Rows from block 7, named by matrix and row number. Rows with one number belong to one neuron. Each number is 500 + 40 x the weight over its row's rms, rounded and kept within 0 to 999. All counts start at 0. Numbers have three digits each. After the name is the row's rms in percent of the matrix's.
# gate: MLP gate (model.blocks.7.mlp.gate.weight, 512x256), inputs 0-127
# fc1: MLP up (model.blocks.7.mlp.fc1.weight, 512x256), inputs 0-127
# fc2: MLP down (model.blocks.7.mlp.fc2.weight, 256x512, transposed), outputs 0-127
gate.175 091:461471478471461445443434550485596446465556507496472531463475497455476455475459560461509485504493489534487514374455527539440526478463482521478499496462507526434435512545430486514514500473551578510554509527525518445492495440425490438492486547547560473480525523528430479479499504570458479473560491560510486454511551521563477522494509569525479487517492603503516568568507498549499547496555
fc1.175 091:454540487533488544512481419488492557483483498508547452517484446552492509473536512601534545517541510524489496518565498548453483446498513539500459502509494514539506509485563519532451431586458486555470537496458549463555511480449446501495474459488493540493436479440527568539404427479490521468435470513508495474549545531474519519460545470483507462539539562488562498534437418559495513453486
fc2.175 103:548451473541557576501567549562490485555505549471507560519494484462492504544505485481499436519503503527485473520468586600426466570570456516450481528550463449489481450538475559453539490472501504425503484506510547497487536477530485464498530496493489489448468435501475563520498440457499548496536472486547547503496514504529519490499498508468512465468472522501544466452528486441505497394529
gate.176 079:501548503456505437572497466471488485522430497531499369497479559480443469473557524486431563535541478401519445533520584488473523573461416582522490493505537474488457486491516522558471483553488478535455517506442546558511532423469464574475491529486578522470429452446515546503467512541449550471569456516568506444538531473593545557479537535487514531508491511497537493472476380465470473526547
fc1.176 074:465455491432517442451447546505514483473484518423520524477525516468536521539477455471490514459555494442486514510532468571453439487537465458465511452544505512448453455483557485538513537513477518520531511474483465513483492449472449554469507588487508475398545532407492491453494475437489513538488565558478530550536409544483516443515530445523554475479476378562423539535501451506453493567588
fc2.176 078:561533543525481418519534491504470509479483513492600479525546495495515550427544579521451464507423483478491468507532551460550528512522588460497520504509498460491506554468491457521488458565476508484439452555476472548542479545423560497449500500512519547496515518451468520538526414477459536522576518484589466419526424507534514551509473447496540443475504551497495515450483538441493499528528
gate.177 089:485430492453463467532478454524457498524514509446489521439567511478503464534486493489592479512537550480530537543556423500400494549504486557443506489440563514485478565429476489505510566484495550457509538483454537518444528470455542494503481517577557530518498507502426507500454503584507528494503482527522519524504478488553428500519507526426488522501453530451552457405425553627426500549538
fc1.177 087:521528481474474453459432551428522513543529515469539482516443484511566539563544516521504508511517516491467520506535531510482493494546466528522563526482515515480569455468588498522443499541433508453563465459516451584468575549506501472484510499422473485576422494515471550454504594508469494515497505515448521429516561486531540480481495545500466507461487561501563483432494533497482533469512
fc2.177 082:499484459479499528534525458532493435477498545547491478541499535491508514529530542476578510554486560508469556511530482533532506497540536493589448490499430519492469514516429463473502499492509524511459575492479497483444517469512530453434441465475494531401527546580550526536487471449449535541465463569485491427485490502561508447517610527548512549483510524470521479586519517536529543428513
gate.178 117:510488426531493463512491484518496515460438493419495515474486473529531496553428499478457572559508491522468554494475498507530567490572445583435547517483533501465554491541533505500522496543474560549521530484494507471447510566488612495519597441424486461491476517548493451490523508577446454513471541448482529498452471632504489462522590486448577416548502475511472502539535436517490541549461
fc1.178 112:477433507517567472538505498545556580485452529544517486532502506528604574564450497490491507542527483570499534515464455512484491479477515486421469513441509483471611460543497472521583447492456527485537543502566451517438592478510543524523480528458498516521483500580511454518431499485486505537468465467385496517507537569505504537510546506444544454505530481463505497562565425505452517474505
fc2.178 131:545553435492549433500517529481532497486471515485620543531471580510577510512505560479424495469464526456423492508471520447528506427503467528543473521467516495535539429569417413474496493460495537548488458515560491496552433472523508571587472431473506521439472537490577527554533460537522536524463528493578484466482430585418468494523517529486480502487448483565526469501474524479534491578472
gate.179 095:548557597498454545493463538497436513505517532532461497583545413491533402508469510493485555489524487477477511553478451474440516496517443530505503460505411538478500512457441462523471569512480541497557517516465518472466452499506481471546555528497532493476481528492485534550507543431517519530548476561529530469497482468525497541521498468575522493526510471520467598509546467537473527466508
fc1.179 089:556574558444407548473518524533497528519520552522461501568499435528515476456524479499522579526515485514509508556459483499506522505508494515506489504497472499492483556414455442559500549514453538435577468457483503508454486511468472445505523544556535431457568523561538483536483517418468518529545499504531476473572477453521472566506491475578542495548536544447489517476533494529517458469497
fc2.179 126:471520525433448587453462496511460514561456536497469516467527471471542497553521500457447492516503492477524482519579462542482500450512495402521490444496544502462499478430542474548479474480523420490593506521480462442497468471476442503464522453540373551473490513495515565528499511440443486479472490471496546505474606390532497514532542564514536461453521430476499564521501524495444447494506
gate.180 108:593491561481523531487546551466410449448464470435426544512472483542522487500487535510538511456547507505486458467500544433509416472532568498528517547536534456543504446518491525533469485512550528454469533529581541455468524475515493462552417468565465491555516463472464438452572419567450587507532466513516464496529555549495474497484546472480514487575493501461543496370478552527536536517508
fc1.180 107:528490532470562502518529540448481424463533460478539587573429507504543534516513492510485527495436558498422486536555522524466481480492452460494562590498457512554554477586452519463422460570557522481489565472554523470561455505479533497563466479531535475539532481513490474454497464519469499547459497501465495436450521480502408566543496459481468489587447544492429501516538492510491524426553
fc2.180 105:472457415534477473488533479508483483427545481512453454476520448527500491553543476452499417545453572499561567442516506516501506458508462468506450510511604537422519426485493424446595545490472522417546561552552526470496488502496487560475540496468534545564528498486448491573534456535487541509497431559503473494446482434454469483559509482479422539546465465517483564500480492459491496551506
gate.181 072:527492455494420518449529521492522485445421568500439563529486515497480488492447506472469516500480438462499547521492508459382528464517602484510476506483476512553476557496469560420474578466431534526491487443434474519544473436492513590501595462529544481483528473553502456473471526479598595520489504420457486425537506488490475485533526518463480505451490525495450490429477525498589516505446
fc1.181 063:582606436488483551458470514489456496536549465508530492475514473507459451545486514552443546532487515467459540477480536404488489517556518495505475527514500492555449469571511504459482477431543448566481471406481396556499516469510476530510482529525515456491508472545510509503531521478468621581471551408489515517486513476515501437505505496459476490496429521471467434580554538483577486459471
fc2.181 060:492459518603516502478543430481479574540493642471501506503472517476447536509493472493468482445456516538527453542521562545398536498382498493503507514475406467510445462514481536541490485510543481495571434501480474461539514521538456477524445511481484515517536511564492475527488448528472586550502498519523429533524548539482523548528438426447493478542559501488542495399481452542465501541511
gate.182 114:465496547540532484463520550476502475521604488524548470529493524564468425468470484468553490488541514527517517500417492518517514499564553433413449501483492508448425448498495498473474446488605487441536464487548482440527553432458537487512537478556494489451488497458428440480477490412488459490435521534449477503488513442479532527452472470492579548519511572511503563585474467450483585471463
fc1.182 113:544539471459525475477495455553476469498492512505454509469503494489473539467503504469500470442516522494414488506494529512492423544520524448542567485468550452522465569436495505486535522480469545544463618484488483460418497524547484473528423535492545436506511471535559482524522562590435506538542546487546543460455515518522509464516495573549487529488543499540470512436550476488506419552510
fc2.182 098:497459488478558459487457439450547576528476543487514444491550460483518534492460444529553614492442498566539512539510569402457466463489561583563468483450545539552505485453517547459570535496513454448432487499522465485524509505511585520466485485512473501508488513552483572518477521433529494508495464508532519487526497470411461490527529470438522507465493538507458518528453446400544528511432
gate.183 099:561489528496570479478544454534580524530476470520482480424507532570488499466488489491594519479476468543443507543538554547423467495438515544472470552479510532518491475496454560485507502512539525463570496535529523449479460480580567485487511475511508485511473484477536467454513440434476532518492498482474463513463502459610488551480452489500406611539472535538516541488468520501481569477483
fc1.183 093:521491525543482483516480541436448530490563493497543501479481461539482568472490497504471477531508440507489479562505503446506524452531425526504521494478485511500463558527546550490458526498532513518515533489512424449515524512479392535513427494449483436580517540471517537524462558478448520451531428629480461422520443480481491473542502533508520432450502502562436557495447506513547469469539
fc2.183 098:410552496496507465460532506489487579450483485411544541545461541524445482524532434439523545413531389520462502508480485477501546493559442505542423506570500500505524491538507494514479492406458523485490467496530508499495482574484570467579508541597458442479498497512493496495534505511475477464533526491607458510542500505380482499507569495553479512467489491495533492490551579568532481444559
gate.184 086:485525492502558461466529509462468547489466492539512508426608496463538503454459509497553518464527500530514479555519509537494523450439465476522467467430492544519477496567514469483459527448510477492504539515527463530550476522519513501574540565502417490512454536489499492548456507465458553546474478549427536554493482521495508482521538517472468421543531584502482559380546504507475463450426
fc1.184 087:510495541470451528459486573482513451501521498501504531462451476465476474490454583522533583530563447534544455487466465555555498473519557462533421548476429593442507483534526536492533493412601479556511434541500478490495502506432488545516526486535395526499492466505488497507508498484533496496494519477504495509429452501565463510495557474565448578588601496415602539557436578511525537503498
fc2.184 085:508507549499537513410434508489500495517502486539530496503468496582519499509504492560468541485522501480523561570443494511430507531482484480455454537518522461527498520474499520509487556549511496548496467460502498527490494556608546552544464509461428484505477484497467549516530495433530524532491487493467460431445521546445568479512535458475479501526487550528508436463555541528494517486566
gate.185 143:498484502478504454386529514543517491464483447448538497586458539524506479490478502504572540526456518498560476446430485522552424567530458536566566502532514502551489503469421513446535467492501489604455480499501513472564470519503588497493439486507543539443476614509495473570551506491470505509513453562497474480477510467528490484486440505459491517463500470482484506457492533509413465496525
fc1.185 131:488424466475512408449495473526507529499452471456584544554482542499493490395454560419521493496472487513561450448436542470512505511518479538573485545570492531484530524496489444461567554478473547525485504561506503488474495498536519501472498516523519462441505541519504486580495553480477498532501457556470471464474503478535424491502450527487457445464508425514489461532431504520447485583456
fc2.185 112:516525531505509505478507478595533578479463481436487542471532510469456500533465514491542444488495413482510509593489515535514501540514489466537539485516542574512515561518449562489506460504438512509417440551499516541498497515466429444535479534481509455545540597564452581540464495505473505502501519467535516480513447491519522439437534514510386480545496450486537436504493461437501486483495
gate.186 117:437566537587532475546517469390507514485458455454470482553519516487496483504482531457542468528521507525453541416556547520501509551507558476500485465520425482507456515518522517486546506458522560493501537493530533524525436500514475535470502485448557540527526463548435452605477553469493549473494443444425482473463491496610563515521432442507540486532520589432491530536468522508489472490450
fc1.186 137:490535483533569459463466527439478420527466439482458461493472486481550515569522506444515468535526437511454529483564520478521492527473458503523461450531445477492438487504452485491538545451512543531552525471491525521523494474533521477474458534496528533551491424521418477546482527483506562506497472462482511465495540482504471455553491518440485557456493511469499494552519543507462496521483
fc2.186 130:439554508533481492475539505487461508527547406492497480513484470508476517539501479533473487455485509538509470501546520488507494478503529563566503421452504517503444576408476487493544470443412512483518543499399554546495489494486475508485503530408536491489482560504573550519487532462473526439499488529527474416521435526495523454456483518457486509489526490545515556518465501515526548504430
gate.187 161:505554486509449481424525631518400537463505565450479495469487493504487456443477438487440533448487494436613496447557435521511497495519483516507531460503431516472509455476469503498455480539543434484499468541485491509457505484552442464535503485461404490467506514507559477636512465534479551532472514461526472519515471490470485509504541499495529446500510534476410492466547470473516541563479
fc1.187 099:562554496483514529466528520471445545486470523534537458495516498501512416453473456467441498561473509374502530534520506491491465537533462564539476429543452525501488490438447516441538566534460479450531493496564520463475513565485490445543481496466472423500559499493490522538535482472507478555447551522482543521550484518485516554491514510569497471540529550475447537535484484496501453572491
fc2.187 152:562525476536478495525496498507458553494502462532490492475413555555472597513520532501470514501508472485486494494439487479476488471529574524566486502522503495516527477456488476482544593525513485500518500468474577520449458514502512472536408434511472490470488507417484507387479534474499546532491544518525472476509446517351474519526526620534520467441493550479499525538493466472524562490529
gate.188 112:533525500583527448472479496469499446510541492500451426478562525547459429462517543474473546567481505543569469485483438515470537542552416545490528530557487453503502429526497484471496494465474524429516512517478496540513528559558474525578406534545514457476559488515527462468375490455483521416547482490497448470509507581497604558501456568547484558478523514510509439550537512559467429507517
fc1.188 095:481492527462529513551505511575508574461551579476430573547455553463410582617489496525547440538510484500468505522507535497488486498444569486443512479493417393558535488498595450522466490527565531559457515527511593493543502508494468499459488502497490482516493491548546449517483538484551520558543534454427508441552497470460546492523505497488534490469482489524469547488473492499510506523508
fc2.188 117:473573595533522517495535506460453451471476516443528475465509442481535594494452512502536535557521533539513574545514499565500549475548498479497502490483493468525467461530470450456523489546499555466493446494429455509442499495479574492535514480525472503461538581464515500487484470538571509484581518467523460497497472532479482486542491446568594536457491450548537548508515550452518522476479
gate.189 121:500502442476536497486512501493462526535534486522488516544514479522471453501485463577575442498543525405553441519528441497499506583584505484468520541492466514525576502538532518440470518517501505452475423452512483546494429526468389567551513475430452497573468526506479449496516532431466452434509511568448593447518590506515501544496514464478459459547577496493428506505488547451496442446441
fc1.189 120:438529439463533498522437448540497507511491494417610462555493470458663527544520551467521593419527564487477513480506485467476442533493464537521485464477422480524547566490541531459503487487492518505569478527520527501461497556450512525523470417452523506502487532521481546543455492512549525512505531520468529536474493474478523512548487492528492534447453481506496507496541556468470476498536
fc2.189 120:495467512451481447513530406546433502435521519492515454438432531515456538409497502540528586434450528492544525442469491535557459492456532530534517541491482431567500459456447483526488462537499463504501527474525525482528507554488499550463487564478512465479475529550492442558534500539491479453548468585575550466514578519536513519442517577437428547558475553493486564456453468485531500416477
gate.190 067:478496576531508530553485510489549591479467462420529453543539507489522526499497461509540425393487522539557532453455482412482488399548493525533486505540541539531463458537531407511444489530519571429460432435464474538525449531441415518484457529551508526524486422481450493484549473442526521465519473482453474479514511451457571494467517501536501546493551523529435495486525535502474535516513
fc1.190 067:585501486485531550560530490519436558487465462512441488545455475470510577353507496518459545473550474482471425485506414552546430548487490540427505510559496482409509548521443535463582469466557479504512518500456534456449497476497475444504525571542495531500447533485530505498529517505496526513482488515522527527490507527547527472500503394578544492433514451500523420458512429459608449500487
fc2.190 053:494585501507480543442540550518489524549531524502530527464506500467498555521540482547505476544457471490492531496473523535511636508494518456521472543453469582491545564473581477484446509447529501519538494487530526458495564565523530517553471388475487470467496460575430489421467486518500489531487568529470501525492573510473558501526528504474500517548492538435521528559447457445468475540472
gate.191 092:554423496498498560500580455528484479482509552485414492511509518443526518513506516567541573450534470497518461412542475510490493536613548488517502517479442551495556521562485504550470450531481500491530458444442518541515486526456506602503460468515480474595539464476472500428510455538519538433531525531393535536480527501491489480515546511447489518596561499483510489503552576525523518513538
fc1.191 098:494500515460507510472537523517534488499485514511535512480517496500491568489408472576492577476500515538475472390578538493493467497513511480507501538558494439521495542466462477498516411425462590526502425458446444517518429518427476596517467475411519509539547535528503596457571504495505488540525422522473444561608509432492476509562515540513498535572566456457478451431542549513509509469506
fc2.191 091:394512448567435467573572451486549491451478474504453509578523473522514444497537541485437502441525497503496557496505532506470493489485540493417497497471521492475519484443506474491558532480458422482497504532477530498517538505534502490446520471557518542460493524455443516467522507503487401488483583546453517487458552480496537487485546539522553539464462505464469475570516488611535516511513