config.toml
model = "self-supervised audio encoder (BEST-RQ)"
dataset = "short read English sentences (LibriTTS-R)"
train_examples = 26041
n_mels = 80
hop_length = 160
input = "log_mel"
win_length = 512
codebook_size = 1024
mask_prob = 0.08
arch = "transformer"
norm = "layernorm"
norm_position = "post"
hidden_act = "reglu"
mlp_ratio = 2
head_dim = 64
fused_qkv = true
bias = "all"
qk_norm = false
parallel_block = false
inner_norm = false
subsampling = 4
layers = 10
width = 256
positions = "learned"
init = "kaiming_normal"
residual_init = "zero_last"
optimizer = "muon"
muon_scale = "match_rms_adamw"
learning_rate = 0.0028
momentum = 0.9
nesterov = true
orthogonalizer = "polar_express"
adamw_lr_other_params = 0.001
max_steps = 5500
batch_size = 256
epochs = 54.1
lr_schedule = "wsd"
decay_fraction = 0.4
final_lr_fraction = 0.05
warmup_steps = 1100
weight_decay = 0.1
adamw_weight_decay_other_params = 0
Rows from block 4, named by matrix and row number. Rows with one number belong to one attention dimension. Each number is 128 + 32 x the weight over its row's rms, rounded and kept within 0 to 255. All counts start at 0. Numbers have three digits each. After the name is the row's rms in percent of the matrix's.
# q: attention query, key and value (stacked) (model.blocks.4.attn.qkv.weight, 768x256, the q third), inputs 128-255
# k: attention query, key and value (stacked) (model.blocks.4.attn.qkv.weight, 768x256, the k third), inputs 128-255
q.43 091:093151123108107068118090155171145119147120159113103092129149097134137161167130098165054101061043080147146130101104167153155094094113109089179117084134145070135129137124097088092116110127074139108168160114119177164144121148105151132170175029162140064085158108106179088150141115086118112125145079193120088167140127129162147135185147136086183125115154170151148096157132089107126113117167
q.44 096:134096166072157100108175121110117131129133142140174159155151142140170160074135140097143124105143072068181152077121171143127135174074119126108126143090135124132119157126077106124116129026136093127119155076149123110106109122127134082117162149154140108082126140137138125140163132147144165165109136149131146118140155132120225086082107189083115163127132103157148144166044126131114112133116
q.45 097:165131126131177092113148133103152139104167128138119139162102082110105113152114166109123122135110135208132101111173103193105093109115040043108114143118094121117153126147151136059136138146114190154118105083154097190198085088134112102156133131177139192115146132177145153130156107124091134132121213098091159108145078135206112143123151148137130086136146092083112134129154171134141114117083
q.46 104:143140074148107106158080095172145151140145106132098116134093147192079127123140136154106131088053201110119087143169166129199144129135151112144162080162202109169144116127141087169161094130100109155150152147117129105119105147101137105170137102102070187181099115152156174094142057089119083144143088143179192166116117106083084118120102146144091109161122164161162093081096081140129121139141
q.47 108:107122086123112181145089141119142159131106077213108094071109143185127156114130201124113114111076115122107080108149168158119185090163128092120121139061183099107128127129095135202123134102109129155161134087124100180066155180160151152111109141157070101096118083133175105106106089152153098172139061109143131108097124133103142105127119086125101112177075148138122116122172138151121117108164
q.48 094:148167079128106097137104157101109139102082085151059116057164104127151173095136165135084157177122078104091110115195116130146153184089117124159125184171157210150155161108109127123194175097136109171137121114150122149148136118057156147110152114099154109129170121128146140106100182104133125081138130135124062107123080122098137118126121100148171086091155134133133110168102105125115110154129
q.49 090:101103059135105117097113081107135134144135142159126097156141138156116125207128077127084131145129145115146107136153079084157106154151194190145131141131175129149132112094141140073162115117144129147132085037159133163132100135075094168163157083152078129095082088146158128107121128136099177072129105095141143204089132099177092077087135169088116112098071091112146192111160149123138139139118
q.50 090:107099057078135143172145124117136140115140145153116109140155108106164146122107142181091106077122131138134126110109151126142192111195122143155132097136125128129141145128116107120119061124114158120135151062163167208102135125193118163092155084155131150114073128121147122103205146117176115096167084173070077168117208110132109117103135137159143103132089150126124162114104102143188176095157
q.51 101:183176094126143118179132052132153119110201134154082159164103092069092122096110156111186126161170087157150092130165152132079110151074159110140140088138127178149115185085140138106067090134159148111040161129128149154099094105144141089170128091120138143169151075102230109164123130169055133133097120107120127094143100177114084153120165193113094145135120102154105138139111139147130105095120
q.52 102:147062170148109111161109104122102131116141146151096127160135199060119142088122152138183183089180135125157166103113137185117114131124106071185105130120088115085134174120086120196116177143152212144115172149081125123061131140155156156163131154102123121148171170136119146148164125139174084105085060149169106132110075126134176116118135146118099146135117074147097125157142157123094158148165
q.53 103:150142120108133122100092098139172058203119104127111160108124145132163152121117071136111085136096075125161077097068135139160157106198162156127081128089117137094145108146160166210174204085120092123096136166115098140107107095172127073173109185125070108137118150108152123081090105139099119131152084106065164132152118100064065125179108177154136133141127160092171127102172153135131115118111
q.54 102:181053123140135167200184188103106134184126179160163152108127163114043092089136185157152144182114142178183124185145082100202079121107147133098106155149062101160136102090091068142184115164157142112117115110151089081139145142129125072151117114183099121158074099142131093111135185157109103162151186095116146122099104141105148140107166100192058069106086151135085103104160126127086154141139
q.55 104:123138118125174156097160104101119138109128150080146155110101108128095156130134145100070140056110112100121121131141182125118098120103125077141130098142157182076098148161137082133196134094112160137062129106157087081134176087110129098082107168180120154097134146126063097148104197128126123091105039176179126144163122127119088167151153191131111144139108145092125104138171157156156195096149
q.56 107:141169110137075094156101096141140082165179156132180088124109112123088166193127044129125159119132161145195181144132169094086131086185135175164103132108145137106106164044094135078138164143119161132159154097130064077094115149141144118104124203117048088115088072124131121049132073153135076148122170144075149160173107149160103124150161118156144098144123131168081132124122124125129127128095
q.57 095:076112147129141164077086135169070129114092129109165183151099120124109154171162148114102117066181090099117126090045118132154115095100109133126132112152139195112076161126146116196132067069119151149129108071157115168130092115125146146109091168192103145153109131170095157145101063125151075069145114121059163115092157112112131127164108137086130167158184148124157125143156133092155116141095
q.58 095:156116070080164109168123128148093139122167102115140125076090076141150140152218111105119072146145150157117129106173123149134189124121135144096172106183183107083096098160153138112121101167110082142117123091117123114155126123130147115169158208122115123068132106136181118157100127161095149127093153190158183107110122057082168104167117101122032176105122115123141119152123123175135154061150
q.59 103:137162151122147123100124119128119125152137166094151127110196117101080106145095091154149078096140148125128176176136120160108112074112144148078185146155066131151151128060089102038104149211098068093079086077156129120101137143129210142070144162110088107118114120079131113085192144144148124134171137138131122186119108152116150125136140100151051118149103126091123145143175123112111150085139
q.60 086:100098145121152107126139100131125084121133051106129179162137065136146102199154136136146122077152114122081088134100145100149129132166161132151119117172142113105124102079195136087120202121096153123115101101186142142113090091125102129150136143099185156101126058162111134059141175129147154087155099121077104172064114094164104087086138142182121104112104105128121126084116123109133191133165
q.61 099:108044119131136158125114175118124126175136146156107088129105166206138140091111135114115170111126164142157102091120119160093112140132181198098181102098092153132157097126110147189113128159142180123114123121125164114066153135167052107124176123120087115143091192133118134157141113141085122119132168084128113171189119137123115140079170172093071111150127107090181183111153107082123127146143
q.62 105:152097170179121082156106129104128153069100145166119132172085139135149143162103159155129113122077109101128151178095162163133167162143165135110153102125111104101167110122122118138115141116130091088103197134167123102102079076112086106115117126101158165117101034119051124113061077117149133119115052193127106159071116178125173168106159179125153136115131048142100157056139088135181159130145
q.63 090:053081163131129189153176115049087157155095159112125125146079077100164143083095120163082143132130127148150126111081137108081117135182117117126134097126099119107113126174130068146109090166124146139126144047105119146115140134156188107133131100170122134107155117111176108155157111141143147145063176230117121127167097151159134114114151120116107196128151140145121109121190099130164115113086
q.64 097:046160082141126163113142127083149143098109089127145103155144071120152154103137125189141178118127149119131145176124088100127122147142106101191160093118118136168111058117143097122119098124117138167144109165139124155132071122095121117138201114102055143112122128170104110057087147106099094086131095172149168164140111139152151125120095200118093144139147100248142135131126123129120152114113
q.65 094:169107107111138131118147120063107132127137092105130201126147148101184098134132125087104104120081151152127162117118093095130155126092116170070147169163115179115148161155158146150095066200179091157091136072121116100118111159095100139160116110108094102093164109125075117097120158122130058131115144213134142170117110129119193097040154101160147145173151159095124183176090144147119117150086
q.66 091:171098142077051105095052116172148125158209118059106179151084175123084106155107130088151133119095147133104070118136122101083136078102153153161146095120141180108105085134105102105131161130106115177109112161057140126096114157138100127129162107093088121109133100132109145125149167150147114168160209133131132123082130145171164113056166116100100202115093138115098130122106139142099143159161
k.43 096:164137155145111136199188119107129109176103115157123152068122077109106112078148092155141181164075159136156130128188138148132173085089159087130104124086130138176105134149117148139150124115119188137110157089154103097115149150162097081071132102138159139133167102087172115103119163134080115110144073135130108129115149100102094167085104138151141131149142095148111132153115141102111149047122
k.44 096:148099154156171146079104153079129148139104113094163159149094138142095180203135100124131178131123093089155038149103168177105169169085127171096153099191069090162151147125125124100153120150132131125069095128124151157103146139089131138127141129130123143127106181155135128130174138128150151105176110116163089116135127135124169122133092183146117154112073166126078087164143156116079092141125
k.45 098:132158131105108141160147155094158165181129146158122131108078165116161121124128161080083114105105150156117171100136103098110109100106134134145130072194142089114115146103122088131099097093120116125150158107114149114125142100146121155117102128179149076152108174118107046150073156112143045102156108095103088089175175163077118159097102139165110114163074154096153102181116137081135150146152
k.46 107:171166130087143167143197117098081127157144174098131127139094089133118075151144147152129151181172140107109113105137073164158093140135029139152122093117176127118105110094152112153114150157125158119128192089113084105090117115161156102155153103141182113125126102146148201148195161132129184121119126133174065108161170129199179107148156095127084154180170067071123119119172115127112123166087
k.47 107:120109098130163157137132097179118139097126110136039165113104148224113165067165171109169131174131043089083134147152131141132108162139090140099124068041113118186150144122116120135105110174118152145124147147127172157187179184151099107125105136088179167127128163121181163208153131110100126083117131093102107165094122086136184131101125174150197137133173123158195099181115115117135127121129
k.48 091:160134153150140110136128116103155127104163168076083098178137091162127164075094147108141119213213113170139174132139148150144094075111142071103074106095100150125134122179130126130093128105136119139057132131180146145072191106130113095116108102109156169129160100144173147147167129111139102117155116124075150116157136121128161187091171094178098160136107113157126085151154141139131174098079
k.49 093:153167089104191093102093177125121070123074140150150142178167115100106161144109155123165038101178140121186132146166145040062213168143108101155118083110136097112110174149147073141173096169084098129106085105103125141113125156139062095120167107130194096149135096083159167116111130133149106166139093154124132081135134145103151130106119128166142072134102061106134136142093161137119097140107
k.50 096:142148119118158126092152149145151100128123142127170157148085121165151174154142120138082097157063148151127138161152103111114147176144161091097113110102125140133135180075092096137149103126179179184092130079130123106174123144138061121140136086152165135147116219105141151102085099153099174110132050148106061156107122163137123100067147132159165070161182137107104163105143127122103142096112
k.51 097:144115148160128091076133129100144178201095116150125139078099138112135179158147167130186121078143104104151087118112131181137142135153144133124148134099144161123153207131200118113116167141175092128118089121121098135216139128129190173158153165104160154114139170120082114073124117179087056134188108065136154095129114088182115098189161117143196127137166087124138140135076169100099106162098
k.52 104:118070104109128177156131141165136120103120095075143109087133129106167078167149077192160133073107108130096159171122138180172085137218157144128146125104099177116138136067185079120172136124111142122123149062125106136172100093114103125133119104125143139077077139088102155106089173112130157122151191087115113180078113111144157094161090088073126127107158094151174116117109158095140129144066
k.53 107:149170147152147119115131112188093134110192098189141104112044180131101165177110138174105153143175117085126122110154140093140127136156098066073123109159130164089083133153160114172113117141176122091199107130104092115170104144130164132100093135130111139147131150139111084138148120189145144149145131089054188198152138145137127087127086139111112188130097144125144127131059117110113160099143
k.54 106:093126065100181180117136084134179136129138114163114137117137122123123192164068154108127110115144198101181178127131102123097099143065110127086150159120109106144077101145115091153157141076150128159151148198150145077092096119188100102116100158185119152042136077156123083129101115150151170135133183106107114136129118080163137141144149167134090080125122117169142148133101123122145158164161
k.55 105:113192146133095125083120122122141146098120114162119096157111135095085092133154120060102054111136157180108161097100101166174056080190124113099129154191133115172162147120139095120165116207132156135120179132114133081125132158068120150088164055106118132133105121108120151111126121174164152182135187072109126117165148128180128118074101164138153083070123153123164131057106135164110140139081
k.56 103:116178143154113152151124059111084145180115126125148166099112076093103120115108162133126096106123159154138147149178058114116159103106131108165127077117135136107114078151134124123148119079126153085158131173165091134133173138149053174109147118130145129170123140182133123167123087184161187126159128106153101176113150103146123129166169116143150090083093151039105101142061043050141130086131
k.57 094:132149147049134133067142097124148119089127110139140134175065111132120155124115183113165148103103108153114118108073141142133124137182114112121186089140090076142096154115124124154136146143092124137173093129109081125104142164098106167124104089095124177125087082128124130109137153107111112122052153066141159133111116215133130182143065142167089120176107148139159173091144162131097123115136
k.58 095:168109096127119157071131132115077134152111149115112139090176098082147151056066109100110133185122122136074170149077130187164141124099136143139063160116157169126197159145097145143089097133118093064073094156066126079189130097106134110069193075174157136162064096153168158091138125146140130086130151103141145157153109119178180106143125107107133095160127111107131073142100157109138105074113
k.59 104:157140124155135112196086096113125064086062137154190145129137140060118101138181125068131092088133126170171101158155161109118140125108120151127111120161132103142116094146095109106114167093121125097126120176132129141086077153124120152140161152142129124125073152154101142098150033167178090095171128110145128164152119060163083075127136110190081065140123149139099051088169133154054172192180
k.60 093:124161149092093086135138142123109045089086186080100098145159169079116086126107097155160110182136151149110115140123127096147122122116123098110096145107210138120138126101121067128104140058097108137131076137082136160143133156128090122154127134148174099186122175124088088176090084180081143212151162113121196052146104182144109057142129072151154067161130185114132205133147129113084109126135
k.61 096:093116090131122123146133164163145134100128089083181123174085137079109168164132066109168124072165131147117136102157153110101209153114108136122109134077125132135138135144154175065102121094168100083134173190142179204150105112139129116143140170180120134109095158162183146217118129094179121123130134101111115202134147153114174163133122109065099071111105131128097144124052109136131139123072
k.62 110:129074164055131141194164118148101153135080152128090137097119071103046071103079164105116142097119127091142102119163109143117140160130136174117246157146192142076101145102088106072123147130127161111147102123060128159121201142198110140143142087162162093145098165134163157102221066122100129139135150142112155122098129146126148166113148107144132067150128159105085149125121195162128060104129
k.63 088:092100194118119109156095149131111146139153097110162104095135121073094134175096134134128118102155046164147118154133185099102154175093122124143182112139156177163088110118098181127204092094155092145161114193065096091177091121085207161148117140089147193150111182079124127146114129149122095170109104107107156134173133170106131157064097102143136105161129165169092130140082164164174131127126
k.64 095:107156123142157161121147105059105129097080117204140110121066158103074129127162130180156117142130107153150158148107151174120099101093128159112082137121171152135155154129092102079141173172122141189095116124117086104133061123163136121128128133120103107150081147181072124110167150076189092140128128125135067125127096187088112153135149159141105144166110156156147108218140169078097121102145
k.65 094:142146112160091098110120142161118132087155201092062123108101124115180122133170110109071132117158163120119154136147109147114125069093144136056153095155163118124102141126179116078146101119108144171134167155150107189141117100132148132126150128132146148133092103201116117079145101115133113120125165142134185130113088158105073139096162163128175136110112156099134160131097138133162118122157
k.66 096:153104138121116110192140057165108136110156081192092140130063128114095117087148148139134179111162091132122156202092158136113118130153150099148137141157115163140148142182126146150104178082129112105123108104127167100166081160199129144083140146147160119144115058101120098108146158175127171147148090099132102153128123147093098131137104077143097123150129075141135127185170143119130064162090